From a checkpoint of a small image denoising model.
Model: 40-pixel images, arch unet, activation silu, widths [48, 96, 192].
Training: normuon at rate 0.0024, 10000 steps, batches of 192.
Rows from block 5, named by matrix and row number. Rows with one number belong to one channel. Each number is 128 + 32 x the weight over its row's rms, rounded and kept within 0 to 255. All counts start at 0. Numbers have three digits each. After the name is the row's rms in percent of the matrix's.
# convs0: first 3x3 conv (model.mid.1.convs.0.weight, 192x192x3x3), inputs 56-63, a 3x3 kernel for each
# convs1: second 3x3 conv (model.mid.1.convs.1.weight, 192x192x3x3, transposed), outputs 56-63, a 3x3 kernel for each
convs0.93 097:127127129142114139147171157103140139103125166098067098106115069132102084084079074142133111144112112149124133126076149101100155158145157116136127119113113121129094119111128128094099142136150081115098061077102081087094
convs0.94 103:074118131060142170125086142146104108153145115161158130132129106127131161123119157118109105116091113090069149133150137164146126136147134082034073106032174066070089132116122162109125134118124152102116146120097157103102
convs0.95 100:123136122150146111126091071209175198229193174168176149107102105074060108099136131100155099131122069081048022151111139154153178132167147110081071135052092136091166104157146123145136113170156140132136142136127102102124
convs0.96 099:115125142143121128123161161112120124060030069126080095123137120103089098137102129079074108156165134115138179169159123154150148111129128180098086102110156099150169137132128134131098095140131131116112147123115129119115
convs0.97 095:131144119109124167127127154097067070062062018097093091144125108110121107119147143122101083133098072182120085114129090139160085126138099121112131098121144070125120094138110110147126084097108110067069068073055079069114
convs0.98 099:076151147083198219113135142118118127149172120119144152130099110116081095124074112122095147084136127080076093193151147182137147162126137129115107178149092152145116118088137129104157169092114138148108133133096154079114
convs0.99 102:119132126073098231074110159094131101028067126078084131126103139133178176144194132197168150152082111145124144114120134095106153119112119151137073158102030131072079119122135142149168120107170141159136096097171124127165
convs0.100 099:069076091110104146125141135120082105150174075100129122133135113107093101083117148111076092138115178189183195170162107096147111100112113084042149078127125117081094103129116121123128143147175114093079107095108127156172
convs0.101 102:055081093066146158103157177156153111130122113114174121131128119131128164101128118147153132115109137124179177107110134115105095145118114080234212136243121159142162113104144104116142127133116086115152108116134149132120
convs0.102 098:147131149158148133116146171158169116166183149164142147096086071108113119118143140135128119165131107155127113137137141146198197131149149173186091199188054190182088132086103138117080131133119149140110161143155114106129
convs0.103 098:095058066106127127076107112077148132062108145119113137095091125120124118097100121187203193122091110125107120143134165131110167163105127060053087096109134100119146137091118117096135118144141170117150204224185156150135
convs0.104 099:114115105117154126090114127109165166116151143144109128160123102164112118131111108103167170084062101114090125192130151181177152107100179141108091100195202124132134125108117116069109140120126080077099087149115098131081
convs0.105 103:096133101118191111136148112103101141101084154139071106139148134152116097109087079103086127094109114107159097139126135139117109125124128094160249105204124074043046134124146115096127133139156102089120121082122118131162
convs0.106 100:118147113115162111144172144162146160092100106109120113105126153106085098120083092186175163133138192135090164108098121096041061150119128177119089108091105098113122131142149116130143117098111119089084071039091107056102
convs0.107 103:094106142096105114105109099100078103113024056105113063101154074066123069065058048145123122151127148158148157136116136124114116119134160124165099118158126123156155104096111126100110151126114184146117181188142192196156
convs0.108 098:124139126128110128132134123164130168192157134175149140130129126093112133114131144107143140110179211127118123156128120095114134121154115121105074117103091101111083142151133166211097121157109120112106176159122126152120
convs0.109 099:180153087180191169131081066132114121106155171134188140162139103203199086150146101074099162145113167155175160095129135103073111120110133134099124092105080123093086137147146115102115134113092092103138099125121124122104
convs0.110 102:114119142153141117130138129118146125097092094111069089111131143115094105137159146115146118138177152101129137124129169146136182158137109106131079122125071151192149127150130141180124094111100183202190165200179169127118
convs0.111 103:134151160173199149097152154162110155164115126126120116172144156130066093084111114130101135108126123110141150135135151102148115093131130149148197108139220137071166144142152115169150134156153124133180090094183132117146
convs0.112 103:176156150122110138127119112103100149115127118133118093155121136116093131134109112126102107167165151094089114134167130125167141111122098110155135138169091091121155143136113155130133114104147143176134145196119117165094
convs0.113 097:164123110198192150158139165133111092150096092150130139140137114135148096127113111106090130128121127148164119092108110106145078105086061174174154128095127129108118149137120147113106121105130141115112118067125118081126
convs0.114 095:119152109113143111087128121108038133082046107109099113097083145159077134143101154087043115105108105074092115143144125201165135126140079104116250096139185134255164136155149148152147115124150102131135077113114103118130
convs0.115 098:087093104156143133135146122089083137102109165114157143099103154109113132143132129167137123109109131091129116144138135105153162134150134103028062076103101133041078121132118130136143139131162089148130109191115061099089
convs0.116 097:145150152137162197095126156135074127069068115096139117162125102107094089091122148132101126064090112096124099076127102092131085142105100145169168165118084174106061156118150139102121144129130099105156149178142144113095
convs0.117 097:123093083149219141114099124137138108123122129068109120112124107110152098128134126081105111090107120102088128133131128076142120099124135133177210100108096074111113112126097104114108151123118132082109203175151113085112
convs0.118 106:096107105093087083080105092080082131076070129077109118129094125097084123107099128140153144152102145236225181114089143058076159126142157060105143071167149098149130128131158095066158111094146112097095108089117091102105
convs0.119 102:149141117121158151123114112128087139095070136113106140126113144138147178128158151121094127113106107149147132162116148099088123136137148072080113094175097129077069138145144145165166129141122127046116099073125118118122
convs0.120 104:121086120123126109167163101208159132152000177102003185130102086106087096122103123168133132153172158164145113089092101086073098072100123061120113126160148148184153192149132158070177148109164240135095123052092119106119
convs0.121 097:132111076125157104141136116156135123139139082142144111117115115095091100107106144071123113092153171100101103093061084129146068097083077169043158149070181122095205083179185083116162078112114110075102087174129086146136
convs0.122 100:198233181137120117132127140102101064100073083127136107120110148097121161111118126104041103101079095152155133125117123127085128140124197170144103131069076144127152157181138182143081176145094160218163156115114135108107
convs0.123 102:126136112132179075094093120120122130111118158120120167115135142150183192136119131158078104205117083131099091137129151106128186118136160102063094086020081064056097123127104115125168134159164143094134119133137117096117
convs0.124 103:155146120118155126113092079151141139111079157109088153168144065182216127138175137146130140188153132130144112115127161150124147133165162072102133092136184138156155107122134109107107109113114141165145083096141097121139
convs0.125 100:098114091101151138131112139083092077143120037117132139180169125105133158089074114073073102121143133102090148123131136108149146158139139141228216179153055136165073126102093134112101101147131094148144127139167120122132
convs0.126 101:100111121101133123102098085167156160158103176162106156120112129116109134149137134112087054108081052087108104182132159174143138188125119155100100087097110089116107140156144169165145151120128116133137139129162124133116
convs0.127 101:116152105074065147119111129118156149123135130120123132129138158148141160133136138133144117195197160092115155119099129136148150122142153139099103091082058120080047144112168115124132156178173118137114101130101122142130
convs0.128 100:127144125122133171128101118128150138123161144114119174135154193135135182129117116108131130114164148143125141132091149133096101146127107112182113087161112078141170119100106129114096098101103093090099108145168117095118
convs0.129 099:129142102162157078166126104170126125198123072167149090138133113148160142106118140117103104134109142119097143112122090114066092121067106082086080122157155114133157127137123102154142094135116167140074190134048148156122
convs0.130 101:153122093139097092147105153113098100136125127122151132099111112122131110123110134147135102170135079136116148171133134129148156101120124088042067111126108102082162135135159113167179105170132119157152139149107132112117
convs0.131 101:114073091082054073080062087116157125111135134112115137120094120129072147155199161149158138112044049123124108136103072097070088088023107176193209168174160124128117145151141102165106099104112131122094137157165112091119
convs0.132 101:149113104147178092060124144105167109075143156130079112070120127066149137100101122153110081134104094146174188140167119102180155100136131166184110216092082187106075110181156106160176114078091154167130089140144101140135
convs0.133 099:119094077134114078152144095098132132067114114124098055115112109128141143118105121139141126128110098155075099159147172073192138076173145158138128159129120151147152135118104106089125104093137092167108144223119105151110
convs0.134 099:058038085096088050130130074144118104123117136122115158144118110139093093142098123161136121109124093068134146116111083137134143109090112082094123101127192119128176137093123187160100158161082087074085107117134149155137
convs0.135 102:151118092156169132019062149114126151144133114150162133156145159139121106153152123089079110091071089132166122119103111107102117102109122087138156127151171174129055100090085128105135130078116129114097122117100081108083
convs0.136 099:094081100161172120129149090161148174110083157086098128137142125145081102152099110116157156038105147056103111122147170123130168124131130152111105140143106093068087130111143101093130095101122135111137115100152109099148
convs0.137 101:081142179066161228133108113153130113130128096112116146174124112160097096182140149107103174101087155100071093133086121157104181133116144078164202100169158095110112147108116146111096177143096134101139125134151148137135
convs0.138 101:132180168120124142101112116108095145114075127102103153122151140144127102115114107128231209120192163146109116116167132130158120143157172151110102126084101080082147157094112170144156173123102124058158154146168161144140
convs0.139 100:142159162144139119110147120124128111160200161120175152120144154162166150134171160151116145162154155163151125132112093067076107101130134156146122128092146154147133143144116147136112129122115112121111104144166117179157
convs0.140 101:132164149128160146149147151090111098145155107129126093111095077131119084121093076137165142131159155131133125036044103003017041096086086179192154158169102130115089123111082134113085110091098102174101139238136081110096
convs0.141 103:101111094129147112100106103076133152046038115095084137101165124114136132122107143154164146138143156140091106132122113113113153106138117196088070161064078151107090136111089160155090102106085164197124168226190134165163
convs0.142 099:115099123117099132063083116125120132115140132144115132140171136130136144094119124047028145087030024138121076152159148110127154120124154142132141108098142135172156151187161103160165108103140123170168122128145134108127
convs0.143 097:136105129125107139114119179155137172135094139129113106128062090091019065111080087170123110170116133146172158127099142127143108153122133070147125076177149051091145145117139121088113093108125149135141121115124165171155
convs0.144 103:145123118152102084148187144079089123060124124085104101096093114132095083142063076134097080132181148182247179131137135126125151129120140113195193133138135155105107094128120110153119166110087128149161160199108119096087
convs0.145 101:137149110118170146121111118073080085127116090120116104144126103143148132128149143155107136121128166085110117116147155094188147108099123167073138191069143191122151128128057120127106146115138154146114158126089145125150
convs0.146 098:122122119096078132091133174102067118107147167126151126137123128116143129086068080113129147073071099115129121157148116102131122105078141150094117160100149162097130148161161097132139144179108098116065099142101138203148
convs0.147 098:159098170144115155160116097120099120125086106148135168105134112098113097118124165156111143162125148148154143140112141097147141096117116122046067095068073142012117131178134136154136139120117139159138174160107096081101
convs0.148 098:091156143142175149092090091133121122118097125114149122127097079124106093118148156139114116088099083131110111120118141184131148173157153090012135082153193102173006121133132167161119138113137097110133136130099180170138
convs0.149 102:074117151093135165103132144119047047118107052084136118134172152158228159117178147088149151071165163101114090101117102067121156121125130155150148167121127099206154131132131145143147119145144157080171130076129153195170
convs0.150 101:119093101102065090131067058092156130147238169115255155095102102100100115087038076105122155120124135077107133154133160142128132156160132131115143111115125134081125125119106118131111121136120157165127189255202195244163
convs0.151 101:145115151119132118137105084143137145153146146141138143155122102165151146138132122123118085138083053111119107127136131111192142139129143090086136096139146075133144141086117138092135148107109098137136107145125130113088
convs0.152 100:158151122152172134114132134085074147099035113109148123125139122135131130149141083119197164061062076127128057117107089152129164140170155108135151120185181177143119120098098155101091158182116121075059111116098115144117
convs0.153 100:140167173137182198126142180129144102100070144133082110095128120110162124112140122154129086146124089098065072146109161113096130151129143136080104143111157134118148139148124138095113117092162121135103123003063131058098
convs0.154 099:144155112119136113126120127132142125149156135113144146143125130149114119149111103090053070077025030114078069160140159158087145158151137060111121089076083083101154126126134149199131139154141133115103114126127079096124
convs0.155 099:098126145083157118137116145127138143134071131141089088152135083118110097142130114201192134135191178129128139140153125160159123138187107087032066087160037139209067149147131152111175159118152138171141114130169098107142
convs0.156 103:140103103137113104121109122164136119152144120136153111127117080116143130126156149125107140133075109125064099136128115155167153120152133127109114098146138092131186169161139163237142092178152119118110151167132114139106
convs0.157 100:141097113154172116088149128137106117140088112122113127146107098122074057121137122142082088156111055165143134150126129135149116159139090154093061093111083109131106120165130096140119099131114111109146111145100116132141
convs0.158 097:106088106137100110137158132126160093138157093134098098112105143131134133152144146162177130107155134088095087141072146101079138113113110127080092153095083128111167064119135108089113171158160100162143136104095103060147
convs0.159 099:125114096121143149096107118197195165155173153148161148129133117153188165127178160094082133163143104131172134147197152172162166175161175187143156170087130157135162085077058109063053098091067104155144109123174134135131
convs0.160 099:143140119192186163129110118093124125103154107101147115118113113126140170094091121151116149184125135107111111124140176145122153154151157113088074129114111088130117123133130146157134120148139096097137158149115121123152
convs0.161 100:148169140155190159109123155101071139132159154112126122130131131124098116158128114123145149102227197095130114116111135151120139113150157150255178114175084104158196123149142124155183140108095134155124138206125103161128
convs0.162 099:145124133161087089112127128128110083153119065141151114145163094204150025156104027120127141152116120142120106136148138131128146140112152057069133035079171074139136117125106099123096090112099073115161110189222099131139
convs0.163 102:098124113089132116095127108200176214191180217188185226116105100091104109098093120125118133135116125112115143104117118090115106101113095123119121132131121114140124126128122089099111110118107117054108081000074117054131
convs0.164 102:076102096065094088132096089097065090102138144079111158094089084150113091159138137133180135125158140156085072146124118071063059096095096137146149115123136099181123117132115112108128133096141110116089217188098101097114
convs0.165 093:109129163103139170092092132101113053129243040066094041122095111115130131104138127132134131109153121097140128112127110171194118100110110113104143118136171142162144114115109073081115086069090099181076183255087115186102
convs0.166 098:126100108196097120129188155118136151090089137154091136160127152097113138167132114106088129195092095223220172080127120101092090080051079096086137039100101088088127128103106157161103174190141076099151081011108141102114
convs0.167 104:115115092133146072105123126135108170127099156135145151105101149113122162120138156107127140156165143129122134180133122159140174157185159135168146171108129146097085124133121146186128120153083152127130106071126096087114
convs0.168 101:115147157125150115120097118143123141096051105153133133127126164095101173123135168160155080150103112161099171106113146131169157142159160181176115162043099169117104139121149112115123116103103088044105038000050036000033
convs0.169 103:184154145161124098103125100112167107094135123136124121168127115156133118113085075168146121171207137134147124107095131105093144087136147239162090186134083173057027092092127114125135162155141137126115159144131171120143
convs0.170 101:131143122087138069138092148119111136169099128134103113132157157140150180163132154144175130104116121099091124120106134187143153157139133106112098074122118096125114127130145127112140094109117139138134150152132146139120
convs0.171 100:084140169078108146083106137121132113108141138109126113114100130109128148098120167123156192095100144128107117120165128140115093133124092088142166097119215094231165146110128154104093148090140139150162118137135087125150
convs0.172 099:118101117075053128130126129114123130145110099124124128123130160142140139127158109157094141020033147114159204148126139151144124116092135108115112108211116110043055113099158103138163106162133130180150100056086118103093
convs0.173 103:094133129124159118096114095141153136113055065090082093091130138120090132141101151131155144141156100109124153128078100132103110108088089085067053077144088105129139154168098130138083124138127140150130153102101160133118
convs0.174 103:088070079143107094114090107145152143140140162115131179143148153156113116147100135111119147130091116153129082121098079122152103143144113120147187086131133102097081103141103182141130143172133107089116048019075075068118
convs0.175 098:125109112160197168116119112102115111114120087155155111130105108172147086150160117098112116148100092182145120140165124128144144130154151044058026001059036078120072110099107128094119118075088120080129141134157140136128
convs0.176 097:124145104086104145105125131120113112124109101146115110181162091135148098129139123027052070106049069159130135145081153101098093143117151133134029086117060126104125095097133101096121106100143121135133143154146112109115
convs0.177 101:150118140132108101114107112106154111152249123142167143114042115102096098137138143093120146145169164107108125110101095125126124144120106134123144151142133150112116112129140132134177123140177118130103085121088104064096
convs0.178 100:118074145157083141151106128106100144108078162136103126121145128086136115090119124105132131080095102141102112125133152108150190104127163127108124196164114137136129127105094135163087123150104129125163133157163113116105
convs0.179 103:175134091178153112175160169100117071115146107102118133118120087117146136133142111104132125111107121163123126103129133125112122111068134138061110129112216047172153116159116123165116152137133169162111179156120116152120
convs0.180 099:101118113106110131106128097105122108232227234187138169143114121129105132114122134160132118151113113136078095128132080148138138141135116093161149090112130076081147143151164158110176174134178092095103198169197179140171
convs1.93 091:109119112145151135174174131128093095157122106129148099162124147218197175148146145112130094137086115143136138089083136118095117111122113196207203213216220187213216134114164117124119136148129151155159110061091130094153
convs1.94 108:061146141000033143070133166110141124154157088158110108163113103037128162148164178081090124099123111136134156117108120125146097133111120090090133109125125123111139238181034247136000164109058105108102152088089159110084
convs1.95 094:211132143143031084120100161171239162176085024081072064123094164147118195167150178160165079160107049128109114156097144207128179137069135183153165176195181177180174095051035152101091107172146070056093077077050113090071
convs1.96 097:139123154175149167133168205112112065158113115130105151123148159104128170094077147112075115186148142127130118197105180066006078149121113112128142147129116108104109105156108156181146132124138190152094171189170151158198
convs1.97 096:113105102149138096154138093088117087113127104094115104120133115126161134127132143134129150124186159166174110155117120133102154144143150082107120116146129100117114166123135160131109089098112227234166199152182175129143
convs1.98 095:118103095099057075107098133177150142190116119130145075156096115172112096155098099101130185131058242107087222107130110135170046173136042098137157096124139105126139070104112076085070071095116104094133145027114096114153
convs1.99 089:098169167057154154157167088095094158095129166091153139148131081107072052079138146100076135150116108152109120207166107139092098161129127145162160129162152137111113190174177138156120131113101106122124145150149158122136
convs1.100 097:127155163146133144117119108094151200135143174123153124083113075104148056159157075104127083055075070053025067152136084103062096152168139102118127130112131145147116147178135122126093105132138100106108069078074107126116
convs1.101 095:091119150167106139167140125146181163183173157109083091124105065164115099096157155108129163105176113010099138136155119148097099134075109130080082098024059137112099122233185106132123090083149135108129108101160097154141
convs1.102 102:116127126124086081133118105163201151121116120117120105091111105146189111137164147118178125101188190107169158095160194066044117132104150185223184203200224176182209130106121111102089129120089096105110077096101078106120
convs1.103 096:115111119107147143120150168119146130142162137114142149094161200111150187077108117121105120149156117111098109132207142135231228096142183133146152087098110093099092179148098197176141202224167144110165120089158133133158
convs1.104 107:102111136073043123110123116124161105112172100099132170172147126153109172155134163110089064135040042119095078069090096090124100106110065099114074114170125125110100140136141091125157101137137148146111113233180159145131
convs1.105 113:094140108167116083167088133102157188134112119119132143158084059151136080145149136151129143167095125147126150131129110101131120112143122103108092108120107089081099131159124178084094144125115137088119105082122149128145
convs1.106 119:125165122108161165128140125144190191132162190107076136124115124058054144129103121157153157109163136125142142119139108114167101118095118101108093112126099085086097146135116145158137171184176111095084150055103142182149
convs1.107 104:083085122121110107144169110170133136183138141132111120145170128127175100077070064129105115131116123111134159076102107124194108115185111108107076136139101124143140132125133108115139142138149171193199141099167150081177
convs1.108 099:124144136160204159113151135160132090163122066148133104109187170056150193054088125118080102067061064091093099148132130113126137141149148168167134149161127141117141135104127178132126177121123143132084135133090149142109
convs1.109 093:177095122187124169124106183135149107137173114130149095151117195156129172187145106109089157111108185127125124147165173160162106117089128084067108093062108098102121118137140080124175096137185101112114109129138111147159
convs1.110 102:152106134123092120154176188163255159145144112109074116120134165159228198137178182110124146167122156149129145127097092109108097112105115172148159213206188191192184152159130145105111136112122139114140137135152118096139
convs1.111 107:113064067145110075136203151173190131169098106136082128096098133078173211117176173129110148133075130110107106137155172134182189132176129146155131137151130145128117127080132098127133142147094099113101041170069149093105
convs1.112 095:142111092063076089127110103093129140128138160085085109147227155170184147100136125170184101125087068144055137069065112056075151111165152127124133137115143127132142125113163132124113154157144086066116171135147150127128
convs1.113 096:147132139123088117124180172124172127109088070103076072177154122131121123143185159135152162185201162137148129091107114085104128111140149116116112081069108097101095112147150160166154157136120129102103169131115186098154
convs1.114 103:109074092114098079150148092158160130132175121088138199161207204060123162099068128140134118117071085098084107126110151099087109127122107108139137111131103073105102113081082110155124110113110085156166126202193142148132
convs1.115 094:129078111108124141152217175089076059096100078130124101130215075072101093133090054142126157154111165111097180085096133106129111145102081115121127112156122128137086076126162052178156083177154139197151136150169130124183
convs1.116 110:095100159167168139165135125122131157133127203111143150098150118106180185138175171115160170137205147130121121160176182150000173180119190118151141113138155155193154117133174103151165110106144148128152097171188099138105
convs1.117 099:137109160147132173157166159057083115122173149118105092141143109070064100114115125107076091141255087096145164156161146110000149151091180118136138129118154150137156132121119090105148155131147145147133170068085122107118
convs1.118 127:123125137119111107138131108140164193143154167163191196113102108147138106104110113137101091124080068118114100127105089134142145105149120154160153152168147135159158101136110104113087114124103157148161107102147155129144
convs1.119 108:130148137133133156127119156078095092103111111077134159120121158140192203166174186098147179119183131156169116117113142116124132154154100169194166172237195167177168128098085112132087099083081120093095096154123117133089
convs1.120 088:136178134133142158135161145101159147085191143152165097147096108088105127087125118170186118133146072101085121118151096123125145117143175142182164157173132155160157104128166120111134134096108099116132094110113108116104
convs1.121 095:092096112118164137120132082127182161129184156125097093117189176087154181108120165114126172068107122101125146154166146122099120145136171124121123122109108145135112074170105112175116121199175130139109181070123142142142
convs1.122 103:093149173097130140095114120122147146214194179221086135167156137127173126130162098133130154131103092098092118117131118137207147151255179089126149099175155131172127117154143167185119103062063118120117146174131151158138
convs1.123 101:168103106240052055133070074114157134163131134168103133179064063175056135170078086101142152097145095085150064114120125094091141072101159136130137150121117133103114061073141086101160121088108131110108168148126122138145
convs1.124 100:130154152093128119147116087136162174160159166176120095062102150088106156153199146132132143075135117122107142149079167197000125190083121149154139157165154171197172129122150102130156062083137137167164149172149135159136
convs1.125 089:123129127164150147142146125161129121121122118101136111133186156033077157009044092111089112143204159125178161122154164119074062083089089145154146175146153158153145103032079142123129180171124117147139131147104151146131
convs1.126 104:154128137157109133128094082112090103152213191146186228129091136112046129134124125181144108169156134171182194160131137152091126169123084108097115093086107097098103134108089135080093120090100127143134170126132155167151
convs1.127 107:136148189140230234159185199083122143066113196169170198101136139103108155098156139140149140112073065125122132160125170135104124113109123136152177138101091142145127157118113090172167093149179110143141129174198093113155
convs1.128 094:099131129056128197071087097157133119061093137067082130159146073134169083035068123128107144172099136121123152116096069160160150194171156170159160163136206164140194104091047110152130159159105103126093136120103162139156
convs1.129 096:081086077140107079124126113112061091118093084129161131097088131095040117152122138093129119114118091130108112112255170128255255094176142139132123140132118131126105106096099108110113100123109127138159126137123122130118
convs1.130 111:147081079111114062142177115165112071138115142157201153127170102123126162092124203128212101163165111156130127143122166163093123155122101114107090108105083136127109136138120136137163144128118144190176139165171126132137
convs1.131 094:165114108194186069156220148118080113127074071133102147149080092168116102173230157117137103047077099098096155149129131119205160147170159151120114138169131107111130147181186122147113089141075166171151085130114108084111
convs1.132 105:117151110071050117134110070131180165137120151191224176093130110134204081159144106147109118129115124153164117129130127086071116123090139125122144132109107094109114149116073125103025095091087120109128118082133110122168
convs1.133 096:185131131162177095128126085116106057112160166092118138098078107102124105157169128114100098127126146141101119115103139138048130162172132119108133132080142129122137143164111135146128121123071140152123108036188175159124
convs1.134 106:147107098116083083136132146109145157105122169101083134109086111119048129116070147120079135139047104153170149123147163110127138097096134126164166093128155114144152131168155137152176116130132104136169120111140110145126
convs1.135 095:117072072139136134178206187160169129122171137160174141124127133079000060188156133108072060156125157194166198087118109068096105104103108116126102076105100086116135092170181087121145102102131139139115155202203154157184
convs1.136 101:171123124093125162131173154093074144115114178091106130118110149104099120122135138176114166202131169168143158106142141079094118150100095088111082092122129100117133121038052140071103177137125118154148120120142119114125
convs1.137 098:078098141024000076062101138106082179119056139105088108115118086124152114107100147123160172041079139062114156130133130129101098137092118149109115161124146150158138142134064103147086124178144150152120137160154135126157
convs1.138 104:135175141147205150119105119140095147154186147172210132095118112104164139072137068189079086153064117099157148156128127133067093146088128153160126183119129156142136122178164128193142111172112143175128140178123152132112
convs1.139 095:120067089126081101134118128062085129104063104121123092068097140080134164094134166147143128114107131137136135121120118149191172129164128111110133108097135141096136187156139155170128168181159086075103049033042082043060
convs1.140 102:136119118083075088079118124141109120112105126080103116102113123083103131074053098128094118060000046112077089155244178238255242181229178096065073098057084113054090150141161146165170157177177106133151100136153135128141
convs1.141 110:123120133136102120132192154104176152158247166122162159142102110180117107138052112149143112149228136136159149121118097122098093107089090132142124144160164143163154113139135103158168070129144139114168104081110136090143
convs1.142 107:189095160177195134139152069107165148096127153116172130028090158119065116183122099122121059138229206103145157156125178163162130136118089088123146123119135103114123066168226070148151098156141127084119141108099151132152
convs1.143 104:148133188107112165088113153117117153149098127081079127122114127164121119145120150113140134159234146161199127098077166116007113141114133098089121094042083130109126119139147143126083088102113180139103104030065119081145
convs1.144 098:132137123144146132112172124180145132164113182158114158148172141119120143128167188074054166129148160158080138081089150086156178140140134105129135100077088099120113058091145075160173106174170154118131130116161144135140
convs1.145 115:124146109094079120100156147117037060172058050154125078245255106144214118107096069135084169132074098116116152165142095149140137141161151157132148133109133140152145125105110145165106091116127130135042136204110100140196
convs1.146 092:139058114142088123125121104108050050154069087094087114133202166129155160058083090130115131115119123116109133093016115130057102122093112143147120123098073107093093078018030132116134089155093102103129115167111137111133
convs1.147 099:177147080129161095135201135113222158141127033150130137073062158117136176178100131088126098197171146173104127086157156140224099114160060107104135084145106073126086186189103099072065090151152172151153148137145160138152
convs1.148 116:086121082133085074124161157244187155125070046103123122135128097165133146086092142168105095140065142109097145135099106170203184139192167141171138130139116139149142111142156047170183120183126101143104102230201155122161
convs1.149 097:145103092118072079136152118117130104172117123166180154135130128145145084084052081152151113169080114191078104099092077135217106123190151098078100123118080151131109164137101130120051109131102117119139161202171126132143
convs1.150 095:152151149179185177111107134075026111075000083108066134121194162126168173150173163198163149180117125147120148088161134102218159054138120096062067080060063099058091113166141139206147118157109152105117152121150106116165
convs1.151 114:116111094162203182125181148184129129125136125178154108143154161123135142135173136118111132123118152107152129116174118159218155141156155183180135156159121136163112148088095176172139173195141133156103165197171142149175
convs1.152 100:165169141082141145092107103134078092108105085116107103100098172126011124108155114140156104105065086124111091160139139099149150141108093148211163103164144079102104088056107170187119110170135081097093132149130118167129
convs1.153 102:146095110114067151110123169049091124103161132103077095090054124094110166130116156134190145161173134126075092153176158161181154157122146139125118112070103087068074127114144132142166113100113129127123156191166126169204
convs1.154 117:081082110092106094065106114127145094098118150071027110144174176083100129117114114142189177109170174118126132171159125202214126145159124109110119121139116126149147190160174125134138115143156125126149084081136100081130
convs1.155 103:184135088129125072114089094112106151119098158144133146115134161079127109103091083186124119159252151138148169112146151055029151159068108135144126124095153169158138155108108180142105140126127098139132116111143117094123
convs1.156 102:168161148143126126146141122113101118129133125147138145104121130160199155137149116159220166188205161150198150136146132103171115128123101124129124106098088118085086089082154120072108159132091147152152137131133142132103
convs1.157 102:210142115141121114063059079088209189126173137146152112079093116139075105163096113133128127076112153148137153077112136148142152189110053116165104114159101110101087210151176196082143106100114132115141156086099135109095
convs1.158 092:201137172126145139081124135131239179134177120163177158123085109160137122149091131135147124128128125104068166152097109097111101125145078135085082080050066071082082117103113101097134103168176156045101085082108122083119
convs1.159 091:108118159178158132164180137144123100139157155152109090122138176107126190136153176091102128099087125110085137164198166140215154062115102151128153144121156132140151149184163116134130137154148140128206078038127099064112
convs1.160 095:162119097161129086128068050153121143163150162123158176140115096122086070138126083152099083139127117163151169084102152089118176113126164132136130133128136110127121117122052130095076167126104120132119080060079094096091
convs1.161 092:204140154119167096060178150142214182100053071132161172103107104164151184088075146140146130119146127147124143094096073115142105118160148133125134107102112175148120136110094100136146142176149084040126125088137128121136
convs1.162 088:127122120249202086147115094124134179108125149114085118206172068174173017151104024170142206148130198145143186128147100110179146101126182135082130142093106128085139095123151121101148141103111093137126135166105148106102
convs1.163 108:119115118137176144098147124150182168139163142157139111138144109136146132132106106145154122158185144109099106124146126164129137151167138121123143093068111118119132118133109148170134126160143140230166187255241150249193
convs1.164 096:139147128148150161148108148139155144106094127132119151146122127141081130111092149100056071039075091109132151099152120180255196156113083110106089084107117171126115110097113160135133100146115142103142120078092132145156
convs1.165 095:152145143118153146148177174150145177143105110167138137095143126086103126152122138156180150161205152153159157115101107084043115106104120161171169140149157111139154118153137118141201129149171113097107130067091140143131
convs1.166 103:098093105083095170118113121098101145121088086125129113110133106094122140063121132104078099121088113121100109106092129150074080138191141074061104084046069110142111086104097139184078174147156106159110135138146140092092
convs1.167 097:152101112161153104125122060078097159179193162160147130210160129177095099152104077167153101171174119141104110137103133119099163126148133107108108086078109101147163110130063065087074084106067128138121081109128104117110
convs1.168 106:171146130155110070167081090113083120132143161109139144154185137096109151112156156162106150107025123126105145147104106126139166145095201070102107078082104112110118124131090102139103113141104128136123180131146138174118
convs1.169 098:119089109109051103109080117146097079088094146108117159123168198138101117076064061167167112156172226172151138161147175163142163206170118111105094099061077127109087138111110097151144110098094200202154158183147128163112
convs1.170 094:104102082120135074071089076132117113139175131114124121132085093110093094100122130117090194158076139205156156126120167147121128181139140158151149134149150153176163144127158153097123129142182133141127140153136114116164
convs1.171 102:157135126168130116084145141147126076109092108121099095084121141079070140088036136116140165144126148113101125127158167122197164126160120112152146139129145133132137110053078102140139101143166120220146135183134143120163
convs1.172 092:181138110157183159180204169086116113069127105061125168131122115119114138098095127076142146097187140067117110130084128091013088124090071136101152139110145127106113100096112109140159186175182172149119132179170115112159
convs1.173 090:148112129130143126094122116118127075110175120050081075162186232147161179154114142062070156141139106139118099175162142087063121123085107169165161137121138155132114099113132136072100162145147116157148117138179140141158
convs1.174 093:140141156146109128196165146097115176132122196132085124096116096087165150132183129139167178129135131128115142150142101148131102154123074078079072137079081152101093112094082158128095182170120171142136142175136133160126
convs1.175 094:149108104168084131159147144153194141142130037077095115161153183146187153129124121208181179169079110200093114127105109107114104154114169153129123167114135173130162129174210110092180161122159107150138160189171134112141
convs1.176 100:118098114083132177098166203165158150160106131136109078157169176173120170084054126116133120145078116110100171201171160138184159096136085117119139114114159151142159121084125102077095147099115116073109098121109172115143
convs1.177 103:109142143107146127128155121151224188174160205153148175140157125120167066094133106102112136130068136117131135121135111104196141102131129124128110132156103151149135122192186101178185091130119149146131142063090138070106
convs1.178 104:170102147141095120121095121137129181138113140189148103139066115172031123174105114144184174139155143123127165079134175063134182125133169121164162089148147113132136116084103134090103116091073123152165096123137098149114
convs1.179 092:138138153111063086143119084132202152146255167185147168099132175156164113183194130198140147144162075102130130122122133102113131171094088088121108100146120133149144186151136155164137107085089110138105123203124135163103
convs1.180 086:090148154122159162110114154096124120062111098113094088167127134169147147109079150120114125113150123080135133140081113160122114120175131080086096078051095081065073117121109138150144139162119075024033061000041092107156